From a checkpoint of a small image diffusion model.
Model: 32-pixel images, num experts 4, patch size [4, 4].
Training: adamw at rate 0.0014, 20200 steps, batches of 128.
Data: trained on telescope images of galaxies (Galaxy Zoo DECaLS), 88335 training examples, 29.3 epochs.
Rows from expert 2 of block 5, named by matrix and row number. Rows with one number belong to one neuron. Each number is 50 + 10 x the weight over its row's rms, rounded and kept within 0 to 99. All counts start at 0. After the name is the row's rms in percent of the matrix's.
# up: expert up (model.blocks.5.mlp.up, 4x128x256), inputs 0-127
# down: expert down (model.blocks.5.mlp.down, 4x256x128, transposed), outputs 0-127
up.93 104:49 62 56 45 49 56 44 48 58 43 42 54 61 59 57 57 57 55 49 54 60 26 68 49 41 45 48 53 36 49 54 61 40 55 49 40 40 55 57 45 24 56 49 45 67 46 35 50 43 51 49 48 53 53 50 39 60 66 43 40 54 40 52 35 37 52 43 57 31 54 61 47 58 55 63 39 66 32 75 66 54 47 41 52 49 38 48 44 59 65 39 55 39 60 42 46 52 35 61 60 52 57 54 41 45 38 44 77 32 38 48 59 47 76 48 42 44 39 37 50 62 68 48 58 49 42 46 50
up.94 138:66 30 66 52 44 46 48 55 50 39 54 51 44 39 49 49 65 51 64 37 48 47 38 58 50 57 35 47 52 32 47 58 63 65 47 44 69 53 52 53 28 46 52 76 61 41 55 56 55 36 46 58 61 52 56 36 53 65 72 49 44 53 53 40 44 61 55 52 40 36 45 32 64 43 52 49 37 69 60 67 43 39 62 54 45 51 53 54 59 43 51 61 67 58 35 35 42 40 59 46 43 56 53 40 69 55 47 52 34 41 44 55 53 32 40 40 64 49 48 51 69 61 58 46 46 32 53 56
up.95 104:60 47 50 62 43 40 43 53 56 42 52 67 58 58 50 54 45 50 55 45 55 59 23 49 54 56 39 50 55 41 58 46 44 56 48 42 37 54 41 58 26 53 52 55 57 68 57 54 42 46 49 54 47 46 51 43 59 51 50 50 59 41 55 48 54 61 40 53 32 38 52 54 44 52 52 59 54 38 63 65 45 38 51 61 47 50 50 40 48 56 41 58 58 57 49 44 55 48 58 49 57 51 53 39 69 46 41 51 62 50 50 39 64 63 32 52 54 56 43 45 78 50 46 51 45 56 69 34
up.96 136:52 45 43 40 40 39 37 52 59 55 60 43 43 42 52 52 49 61 62 33 49 61 30 46 41 28 64 65 59 59 57 47 29 48 50 68 56 46 52 67 39 64 60 46 55 43 50 54 42 36 52 48 62 45 80 47 61 43 55 51 53 45 45 41 45 46 41 53 46 20 47 46 71 53 50 48 40 65 67 49 39 47 61 14 47 55 55 67 29 70 58 44 51 60 57 52 56 55 55 51 48 43 53 57 40 60 59 67 41 53 76 62 51 56 45 46 46 56 57 48 55 52 43 46 48 50 65 55
up.97 111:69 41 39 62 52 53 37 43 52 42 51 61 53 68 53 41 69 51 85 51 66 48 54 47 70 47 51 39 47 56 52 60 32 61 66 40 49 44 55 76 55 54 45 41 54 46 58 57 45 46 42 56 45 54 51 47 51 55 53 45 41 39 46 45 46 50 57 55 31 46 49 53 46 53 49 47 35 52 41 67 56 58 54 39 38 50 51 59 55 62 48 46 65 53 51 22 57 59 58 48 71 30 68 37 54 34 49 49 46 41 37 42 56 56 54 43 59 46 67 47 54 65 47 62 43 53 53 35
down.93 097:39 39 59 65 47 33 66 51 41 52 55 48 50 42 34 60 59 52 46 53 34 54 55 49 49 37 49 48 53 40 71 48 57 45 46 35 66 45 41 53 43 33 59 64 38 50 50 53 51 49 53 47 49 46 47 37 43 48 43 49 61 28 50 57 41 51 56 59 51 50 57 51 49 54 48 32 50 49 36 25 37 45 62 56 56 61 68 51 45 40 65 61 73 31 63 37 57 54 56 51 59 58 57 57 39 46 53 80 36 45 41 53 56 57 37 61 58 60 32 51 52 45 53 53 58 55 39 53
down.94 107:49 51 71 62 55 42 34 44 59 52 42 55 52 57 46 59 52 41 34 58 59 36 58 49 40 44 54 54 52 45 56 44 31 49 54 64 72 38 52 50 59 50 47 35 52 33 37 46 47 53 48 53 54 57 54 57 37 28 36 52 54 38 35 56 63 48 48 54 45 73 64 47 59 51 43 48 45 61 33 48 49 35 45 48 45 53 51 50 46 51 61 27 58 50 63 58 50 46 51 40 48 43 53 27 33 46 57 43 49 64 52 47 50 54 45 41 51 48 66 38 51 64 43 46 51 49 53 35
down.95 112:70 57 46 49 63 58 67 49 48 40 38 64 52 56 51 48 47 34 46 58 44 37 31 40 62 63 53 53 57 53 71 42 49 54 57 41 48 54 47 53 31 57 47 62 46 47 46 54 65 62 43 56 41 55 37 39 58 55 49 40 59 44 47 58 63 61 57 64 68 25 47 54 58 66 40 47 49 58 46 25 48 75 67 57 40 45 41 41 60 52 46 60 37 33 54 48 57 40 42 39 73 55 59 63 78 46 46 41 63 57 57 72 54 61 43 56 61 47 37 33 69 53 43 45 54 43 55 45
down.96 136:49 41 77 56 48 48 45 49 44 52 45 60 78 65 45 46 41 47 56 51 59 44 46 71 47 39 57 52 47 31 53 58 51 63 55 37 49 46 45 56 53 60 53 54 68 53 52 49 51 46 41 62 59 44 50 65 44 56 54 54 56 44 48 57 36 49 57 72 54 49 55 50 45 45 61 66 37 60 60 52 65 48 66 49 46 29 43 52 66 50 42 42 58 54 46 48 52 52 44 52 44 92 40 47 61 55 57 51 43 54 65 69 53 40 55 40 55 52 46 65 32 40 44 45 50 43 47 50
down.97 112:42 51 32 66 38 42 44 75 53 41 51 50 51 49 53 36 47 41 47 49 41 52 47 46 60 45 63 44 40 58 49 46 60 63 43 66 47 59 42 95 54 54 55 59 60 58 49 49 57 48 48 55 48 51 65 48 65 54 42 61 36 54 47 46 56 39 56 47 47 44 55 51 45 36 47 50 58 51 46 47 55 52 36 48 50 56 45 49 39 47 59 39 54 68 54 52 50 46 52 51 63 88 51 44 54 64 43 40 54 56 50 63 58 48 42 31 48 47 66 45 48 54 49 50 44 47 52 64