{"horizontal_flip": false, "conditioning": "none", "cond_dim": 256, "hidden_act": "gelu", "fused_qkv": true, "moe": "expert_choice", "expert_mlp_ratio": 0.5, "layers": 8, "width": 256, "positions": "learned", "max_steps": 20200, "lr_schedule": "wsd"}
Rows from expert 2 of block 2, named by matrix and row number. Rows with one number belong to one neuron. Each number is 128 + 24 x the weight over its row's rms, rounded and kept within 0 to 255. All counts start at 0. Numbers have three digits each. After the name is the row's rms in percent of the matrix's.
# up: expert up (model.blocks.2.mlp.up, 4x128x256), inputs 174-202
# down: expert down (model.blocks.2.mlp.down, 4x256x128, transposed), outputs 174-202
up.0 123:109147108117115128175139129105134134179127148132123176140088143122089102081136139158105
down.0 139:163134143120111129087189110117153133088111128151116170140149109112159112078123109119108
up.1 079:178104117150121081069142172149116095154121107155099080130119116134138147141160149150147
down.1 084:078100101140142156124155126138164127148101159158167107089127101117143112129138116102083
up.2 079:140101144119126091128134113157101089107157124100110105133137122171124178178171108151140
down.2 100:121112110127139126128121159195096098131123175100106097127126083135096115151093084135120
up.3 100:145173104131127184083165113168113148160137139094137118163079147125133144147144157120112
down.3 107:126156140139104089145103136161108107096111136143139132137146104109124073138116092133106
up.4 080:152129109132144078072147100118126170115157115092107109119104088100155140173114126112084
down.4 080:138137113116123172153196149146126126132162121113109110135113110153130101141155161160087
up.5 085:110110132139112080105129115135109158111118163115104182153118136106136133116158119115162
down.5 090:118133154139145153144136130124086150124125097141092116127129181135138134130178090079093
up.6 080:133168105128093129154167109134140158187147107134128140110133087157134114111150111113115
down.6 101:137129115132137119111135098119099143188112124128137138143144126110131124150159167125116
up.7 109:155129152144125169128121152134141084161111147162131181135108105126138146137138132163141
down.7 095:118105123125128088131147112118128088102105113133158146097139144154115140133120137111135
up.8 081:156149131136129114177101122138102109152158138126119130132107090122189111100175137154106
down.8 086:106126107131180129113173118100127135172106100140144075128136106153142176164148120105193
up.9 092:125095114121152111167157115160155134089141156115128119157098139123118166158124111162142
down.9 093:107130118113082133121130117133151144080154071130142140093134181093105128132131053113147
up.10 124:126110153118108133111152116131132155169091099117156153148152130147119117163154090149128
down.10 139:128096111129107126160131137151160150088095086141183165115118134082143163153129137141130
up.11 085:134127115180135167116095125132119186123133160104113161115143115135139139163119086133138
down.11 095:094147136166096087129115131163161156150098137128142143127133085117120136133107174136137
up.12 090:122130103123154169146109131186115133168126153123116150114117072140143119117116127135110
down.12 107:129126128172091108109153140112118133128112124134133131146122129118152095118111157109121
up.13 091:169166164128137092119141099144141178101129119136101128103118115132108133159103129091147
down.13 097:100151103126086127126119125172114131132155149154131137094132102094147154123157118135107
up.14 082:140103136127123128117127161168097159103147137117139146110135122103114140164121115110113
down.14 095:107130126116129146160113113194121126101107149147121106125102107150102101152117115183151
up.15 081:179168159126118108137128089159132144139117092175142111154117133123157136095131089146125
down.15 087:140114127129139127155114107153096122133160104129088127114170167132112119122149124120159
up.16 078:158193129148147191131140092155130141162170121110152102130143123132140118138129105164087
down.16 086:062138139125081120131110127116164109101053156130132125133118114111161158156120162135151
up.17 145:151117102121162074102091086129124119105136151169137146123181097135139145099145106152129
down.17 122:117112144148134169144123129115111100140123158129157153110074118115115132098110137146123
up.18 094:066096112149112158110083175112123185117147126166130130158128120109127136099141132137119
down.18 088:178083104144138083137090128101166153143141158131110129132141120164158143136113144175155
up.19 150:136171158151108153136140118090094122155141133143140121155128167134148179120115119128120
down.19 135:143107135132152149155125115134160122111110107069099146139139119129172089159078122116161
up.20 107:103134104126143143181108082145145175085153135109127187147158108124144125114146111137124
down.20 108:179136127141119122087087125134145162131177153138145147150135087114139148103132163124109
up.21 084:129088116086154148129118167162143134129135119151155119124099111118117141163151124114115
down.21 093:135109128131132096137158108188151139154146120161113155114136095131083075150106124158142
up.22 131:120157170132125115159092126129113082140168124153101107088094127125106149156130125140136
down.22 126:120180112144120158096133132103123077099177114146109106110144095142135136151130113142122
up.23 088:139145099118102200144115148159080196113150144141157145123117153121133121165153125130103
down.23 098:135127149120143106125152153134094142108088101143154120113138154118121052165156105131165
up.24 154:125099110122158095125118177131145157143163152115124111129188124158128145188137105120113
down.24 119:127099123150155162113115127118121153121128136123125091120080158076161124181131137121130
up.25 083:114139117145132083126150143148144086120100128126141155134144147168104143099113142134135
down.25 089:129147099157140175113107100174130105149086117094173152098119147130152155117127117112138
up.26 074:132124092145116144174141129144100149136157128123155137135133091147079162122121131165141
down.26 097:127144127099192108128104112112133127129169188141107161119097116117090171156175101149122
up.27 076:117088102163130115070170148151140123169105149096122101127108098101152116113140102135144
down.27 073:128101143165147136117080150157137148135154101136132047084156120185142132142125148084122
up.28 122:084145079142159139107122112128137077123126115109106080176143112101161137102149167139122
down.28 106:160158155112155106133111115149141082154145156150125087154092119152117134101109061146119
up.29 141:166115120114127160169094102130146154112097168170119137086080129178118137121122075153126
down.29 120:094130124144125097098095132138133149150087124151133129087176165079148129111127171109132
up.30 103:151113083143128114133104101138118156144144128124127104128088165097115134118121121137137
down.30 116:097135133132116148140153108144090113119172106104127116126164196155135188121211165124113
up.31 119:164106149109135142178164173134123154094106110131119144112171156096117110126139072101132
down.31 128:090113119177159117084163120144131152153100137141142167083113136158145124135120155166181
up.32 114:160137066131122147079138145109118111128102113142109062115193137105120140133140101146137
down.32 132:124139173091090132187132125094123110124062150139085092145087111164155152142110136118114
up.33 106:117122121083120118104117132171135136115151147069096140120141115131178136154107160113112
down.33 107:128138124105138099122132124120128141129132094210175132143149113133166120128106129124117
up.34 144:147138143150130137130089125136107190116131143189111144122120098115109140135134119106125
down.34 138:091140120104135120143122126138086192135123136137097150134150107123122112143165126157082
up.35 076:151155136138133181148151123138181140151106101116135141134150144091124119109134083155133
down.35 097:156119125132119100143123141125142108118148098141134157099115111100161121133180124137152
up.36 092:111118138137172138126102115138075145104140152112136134106137170077145145168145145126126
down.36 103:098163140159120148146168122123077104097122104159113103173126157093174153096178124088190
up.37 142:079172126122150182169090095127142172091142129154132164154157134139143139091156131146141
down.37 120:173178114164113068093084118114117153175166137147149170154119108114116137078147153130114
up.38 085:149132142131142134154128133128134133130134110169081100148173139107141115143121089164100
down.38 088:101117136110112111108140134121165126112141151140123110126075093147100153132103158181095
up.39 099:140147176137123156124127091128123110168113088121124141146099132145123138113124146143101
down.39 090:114150100161113106160116126095130120112132106128119112147149145099132149113131085095115
up.40 077:123180131127115133119136163175121140120103148111116119115116098131194117159102130083127
down.40 094:155133125116105136115109122186084155130108102132152132095142099140197086138090148092159
up.41 100:104136104115126092142117155118115112108118090154121176159096138124148142159141139140107
down.41 096:134132126183135171111110106163110125129122121178157168147156116137100093148132125123076
up.42 120:096113116128139152102137113123143085141124097087124100174176130103147128092146127136131
down.42 111:157096130150129088131104134156116108137109151116137100144086160141126130096134114129138
up.43 080:137125178118102111112148145151122130171133102101114165109110113130136113109112117125120
down.43 090:108133131132083094097109132169097151132140115149195092104138095161111148150148095141139
up.44 083:084096139138087123108102103147118098167105050119129170146130106073122151103143107114090
down.44 084:162105139150100136134146121153118128120148089124176130185143116187139116077136127120082
up.45 098:133104164123110124130113147135132152128112166133131132159105124155107133093110184156129
down.45 103:149087122152089106136118135153168157110126113099100118139151084094120135097107060162154
up.46 090:185120171146147112126116105124130081117135139123161130090194139156116124143134120125118
down.46 090:113133129139083127110135127158128106129174102134148166079100106091089111140138104154103
up.47 089:102173170137144146136087129116178129127097124126145162123189142157116132143081141137116
down.47 092:132143106131136101132090149141133150132124133109142158118083105116128115146122128131103
up.48 081:106142118125126120149130119157141132142133147104120191165050124142118121066133165147101
down.48 081:136152165165133126087117139162094095117109107138106152112184108095164127149165110133145
up.49 135:158145090150158109118139132136131104128159120151090091165120130078163139110152153113136
down.49 120:106154155097144128125130141152119110174169117182087080123097115186109135113124098139139
up.50 086:167123128129147100116143096114148140130099144133118153143173117081128154112132095157099
down.50 091:166136114130113148133120130104104100115134106108152133103132175141148086126103126116145
up.51 075:173125120123101129126118150122095152130168117168121158100092128083118107120147147131139
down.51 082:170122134119140151130132139167083111131151124119109148115152127154177175136194187131199
up.52 082:103144134148128106106087119149115121110134142152118111146141118154120137108111162094133
down.52 088:126094114172100074114152112091116175179103101083176103118124094105135123137166116145159
up.53 107:172140138152139147087128143138132160184163147111114146109155131125163125137100088117109
down.53 106:083126116109120106177151123136119195118152119133148106114098125156114112122143200116098
up.54 085:123127133114138133178149101128118120137135130141133191184121095118117146086164094180126
down.54 096:111131147122108090143157130102109123126144110146124131103138203108145170154180100122130
up.55 077:121118135133119154108137166129115104137090129148110082136115123100133132110148141122100
down.55 078:123149123164100124119122178136162147131129100133126114127135096130118089149124097116129
up.56 104:153111112131164093119105072131108089109142161163127146140177112134137172123146116152132
down.56 113:128119142091143160164133115144139122123150142116172156131099107107090101106099133177118
up.57 113:085169137130133137114105115109125124125123126103151093136144166096116127143132095115118
down.57 109:175185102127080114144123131130130130141123125098158098116120176152140092162114124157110
up.58 098:164083156138119081155109129118099120145132150113127165118151126162138145165107111103135
down.58 096:097113088158129170108123124153104127145152153122114163112102116126132109154166122107135
up.59 076:100100105151150101100163141143141131145110157062093105135130149077049150114109123138131
down.59 079:164126119105058115141109145167162132109143153131128081121109121126117116096143069152124
up.60 089:164123152118115114142106135154129149164119107156106114118075107106120096114128140131162
down.60 086:111144139111117154128153135210104165105132163138137127106165096175083123097111131128140
up.61 088:107136081152145105140119108138142167169121147066106142142135110099092127112122090141116
down.61 085:152137145125110139114106126103166184120121129115156135105106136160133132101123198128131
up.62 084:152115129103139107171112116164130125109125141160139159110123113145174136102154101112135
down.62 085:097131124099156154127118126171101105125158078136127160113140128120149094106168116098073
up.63 105:159120143134162119171128156129107152157149134122135150111098078127118139082133129157144
down.63 105:096118132144104125096143135112123143108159116134114145117158062121099159098130131136160
up.64 095:156155079116126103162134148152097143124124123154151110074170143116110142151134128112128
down.64 088:142121157137091155125167125141111126137143115143142097129091143107158070131168146093159
up.65 122:114166133147119106098096112139108157105128159182111168124105113148105138099141135137142
down.65 123:150156121097123123178107120116118164155114157132126163090151121128178127105155117160134
up.66 075:150102122132130133112112142160116126135104143108141148139161101123137140168144132093152
down.66 086:098135136147154108122142122140107178159163120121131123101092114130128129142202104110116
up.67 080:191139140143128146102148116152146140116093120144128111163125130157149133133143136166122
down.67 077:087140155133126085129132111147162102153114144142153114091102116159112129147153089149167
up.68 072:107149146145117162126130122182142137110130127147112146121133085118120119074098117125115
down.68 099:116155131130122099128086119180074109123099059176118122149111084120158107113143120144094
up.69 137:150103131141133157115094079117126106155125094134133104101093128134112130121147077129143
down.69 129:096129132110158114151109132145098098094147129106128097120168113127149102110128175116123
up.70 126:173099106125167099163141103111121130105161153174133166132157096145129154099138124165138
down.70 124:099076152142126153119130120106114133152152144145135160118098103097106118096121133137172
up.71 074:171134126112135127132145124150142143172127102119157125141128115120143153135155148143111
down.71 077:119107106125118102115130114094148145175127142146183129106126140154148137149105154111151
up.72 088:100140131126140103152095156118118128100148126166116129121136152124107124168125156122108
down.72 090:154137131155108149126122140168123117150139137127157120118105099136126108151102114131114
up.73 152:116123139141137088094129111141147141139143116123094153134163121103124134065151135143110
down.73 125:152126118096110176157121132120127137137160129138071158130092136146145118081117103101104
up.74 093:107197152136142187153127175133141144137109130140104147105133081144122121113124175151154
down.74 100:140157104147110081120078124125133136156094144135131118125108076131141161135120118131181
up.75 102:176157175127128139111114098136141122151127086140133121138077115118169142152147111139105
down.75 085:091161111135130145122151122123147127080100112150151117146177135127104105132114162109122
up.76 100:142134149154126110109129066111139133150137155082083131167103132145140123102124118161094
down.76 094:124133114149104133127144132100142129105151113094105132130143082121131108116118119139098
up.77 114:137101118134121180163104150125104135160122105178124105157160141100166113159151082108125
down.77 107:107104135129140096092147138142090137091160107120148089144114152178130076159138169119095
up.78 085:132103143128099088154118102153086167134168095144121156152153154106096157119129150144153
down.78 089:151131111142094158105127132128132161127137173149141120137129112119114109107174120155133
up.79 074:114130150127109136147120114176128172140085157109178094116162076124151166099143143118119
down.79 089:127169135110172109160148137149094105145148124134100115113119078134180140175165120105157
up.80 093:096101054131112101147134100146122125166129164098124150156073125130102130076133122150110
down.80 098:140111164115130183109138124156147120119128149085134135148160137142138123095099147121085
up.81 087:068131076130120139186108113147141120130149123095152137133093103099118143075129137134120
down.81 091:138136127157094110076133132185141120117115106130192157092148119126126102088107125164153
up.82 082:113107118113112141066117096160089155182184106141144153116122094073150135093134126109075
down.82 086:105161118117112117103116118132099131132090117147159093156137080171151122119153181133150
up.83 140:150154120131142166134115186140139094175103120152108106102144110101097150103138138136120
down.83 123:120142121116101079119112138112131095089096148128137116101104111145131121094123110134149
up.84 113:135087144128131123090153051138133144116150134072115110135133104142177151139144074125112
down.84 089:105107097142121139182103142139120142156183143117104097136166130106105120150124148102129
up.85 089:112143113143135134087138144132124116144052131076104112120154114161103146174130136170131
down.85 089:146160122114103110155127152159120122133117128092128118113088111107114150170117114185144
up.86 099:053125101138140079157129149109106120108139135109116117125166117178078130150137179143136
down.86 108:186136138160135154102134117142122120155123147116131094131115056102167157145116065163155
up.87 078:145167126123146113138104149136078110139113115139149134120200114138096135136145151130125
down.87 095:140138128143182131149146114156115119176129180108105125162115099149115186132173152084140
up.88 079:136118198117126098124127116162165168090100149153126160161148146155138116107153165145100
down.88 087:144132126095139125159101131159148142184173117120144143064142136151139146139126105183135
up.89 085:189165102099132126173137135172142129095079121149128096163126166127087161155118119124138
down.89 094:140110129061134107154142139150161138138179157106131133097124145124074109113107108140094
up.90 128:096160141142142095105138093132135168121103156111149146139080131113149127096139154117105
down.90 135:137154118086131165131127128130133173149116136137149143122149115159104099103125076133092
up.91 093:174143119137133138151138089123138127164142131140122049131099120103136116076140150144154
down.91 085:098150161157123132133143132145128115100135137132132103093153130133104095078125137143177
up.92 079:132140109132112140135151133152092158141157114138106207146055119119113151126131119126132
down.92 090:110091097158087133119124125120121163158058156114170165142149120125130107132144136115125
up.93 081:097148132146153139100126127149123172108101142115121126166125115137188155124109123140128
down.93 079:112160129162158116126137131144081158128130144160114135145127112132149109157144126078094
up.94 083:099136113132097109089108130140124100141087163140159179154130147152118114095146152107137
down.94 082:182130121110132094173160123100135120133174122095151137104134154142145138097129109115137
up.95 085:120178050158145150117141122120119138166124138142140098165086116123134128129137131152145
down.95 087:156141153111128090147137131140138145092130144134150094148159086129105120140143134130112
up.96 112:151167110113117170180115133130121147137090143130112144111082113179131144144150092151142
down.96 101:116190144148185098111099132125109155136117136123124129063193135103144105149134135112119
up.97 087:086165101107142119138128146117104146143118154113112135096135072135138158129106135134186
down.97 100:141134124127133140130071139100096118137103158115114090152093146156127196139169158104125
up.98 087:115110162105120159117117109148130123116116138116117129142143156178142139146145181144108
down.98 089:131132143153116103112128107177092123149149111120141122120134071115135077151123059133132
up.99 078:179120104073151135121149111158105164136140134122109122120102121108085129140147093154157
down.99 084:157116126091080098120089113164108142128159159133130097139138143121101168151165149140144
up.100 124:103129103126123134137115115124145126177116126115106125151167112126100150099118097143106
down.100 128:169124144116099126127099132168121127093101136132118132138089160125167114094163161130107
up.101 092:071186119137149183077122149119138155124095130148125091156099106105144129088151146134128
down.101 097:149155144155111097145174134134128163120127110155129081116141071126109101078101127136098
up.102 106:106138109148117107071115095146142107151151121130113132142112118134112126090134135142120
down.102 103:143119145117121148143132130102114107120149116125134121111148100138150140104120124114099
up.103 097:111147101142133115124146091091128142129137113125119182139133135125119143165123103092099
down.103 101:140179152115117141120092113148121116087126138119080163143131089141153098159122134145093
up.104 087:147148172119130097146093128115157162113151109149106147129117110153117125120125145098147
down.104 088:150129125114133145109174126157105149137181136126118164105156118116123109143089100169145
up.105 131:101113112136152060116115138140135146123101134098144175153092101113169140155143138139119
down.105 111:163090137117124177129083115137143114127104120159146166132156112127070124148137112114085
up.106 077:194105166123177130186113116149175162132144145113139107116125146111097143147146104155125
down.106 080:100117112122109098102113081134163129108151119128130118070128135117135146114144154154175
up.107 099:097170175112167174120122121133130176093108167127129180142141117145134134136146163165115
down.107 100:146149101147052102133116120090091115122114121132144143161095090086139133148143132136202
up.108 108:181110151129131178133129149116115139163104164132130128152089111142117132098151157156130
down.108 100:101097103146077084122147128107138132121125118114114129166153111111118113116127064101179
up.109 112:115158113132132151140087134193115175115158119159192118086100109110177157117122129085069
down.109 118:112109142119134150131129131148119099124084170095110170158110098099159123125127121108162
up.110 112:118118100153134102124128130126121192150119164084108134158099104095149129128149089146130
down.110 105:149099126146145140147148128095134182139114133091100133144144105153118117139105148112131
up.111 100:123149071142108114062129130133135129093091143140110051139162147110115120134126121146127
down.111 107:139123135101060127179166148151124121166097130119155086146098131142110106148107140167128
up.112 094:141110152136112201111136150126120097168105156121135161158097140111145106113111137144115
down.112 093:116104118124089074119118130123124093105106121113153157130166091156100179104107083133141
up.113 076:098134130127116163138131105145067107112175111107124115098134116115185126129146125118103
down.113 082:139145120157112148124136129143082116138072130150147083135140090147131094141136109114172
up.114 080:192105158109152154106086160136092165120177125163126158122130096126162147156116110138140
down.114 082:100092123119153105126156120144089139123128114151116123133124085145078131127149148158122
up.115 105:101107163134137170118123099118132122117127158080133180110107127106149120116134137150125
down.115 090:160088125145106107127131141057130118130107122092130162110133137122149135100133159107140
up.116 134:142131130142145171144116148108124098148124135163154195109123109088150137156139081119130
down.116 102:127136125129132091128141119138138107107124110139154189118148131154091132153124144143145
up.117 082:163122114128137129149115176112125082120102112118125143132129123099116120168136110130091
down.117 085:090079150114127129141099150155093098106144120188153132137124149153147138170158157125144
up.118 099:140107151115104105144155102109130122130125102149090106114111109131160120135154092110143
down.118 102:113138106164160170116081128130149112124118097146103081131158123130136127147150126102134
up.119 085:151152082135130093133161139133137113153118105163146152109147111131117101150166107143108
down.119 083:121141128112125159131078110162146095131161149099147106068123124173111120148130180140155
up.120 134:135081130131131107116127047131125132123167149067098129148124113121143151123137089131112
down.120 107:132084149138106134142152142129140108114173114081110092140128138097119114132115161111115
up.121 101:154101148126116087168111122108143108117138141100129156106171127152172116157132080121122
down.121 106:099115119136166170088088118167153104102164150122130164133103131113134154149121160110135
up.122 127:087084139118132148146114076147138107123139125102135186138095107123130154115127111130125
down.122 124:171098147156117094125116132161122094137137132100106176143152095142135148119101124138105
up.123 115:126129140125118143129149081109123154122123131102104162137130141127119136162142127113128
down.123 099:169146145130118129127130127080119142142134116105088129167149148111165124142134122126136
up.124 075:117101163140152113079129132166136163144132147145160104156097105133135143119122160163085
down.124 079:103102134145125125162122137149127095098149129103123166147136094126131139142099130131163
up.125 084:161138154145113115152107065128125089130089123155109095119120131177152156098155099152126
down.125 094:091160125167170150106108120122111085125096145152095077142154101152173155091133122093128
up.126 078:125119090115094147144105156153156135124111150128178097113105108102091131116115142138126
down.126 093:135136134118137140129101130096150131159154086087157110124138165138119157128130134172126
up.127 079:121183097122155120158128081136170161129142125164150137193100143151113136191161145141112
down.127 084:141182102103066101136081109153168144183148163141153140109157123097109136133116146148140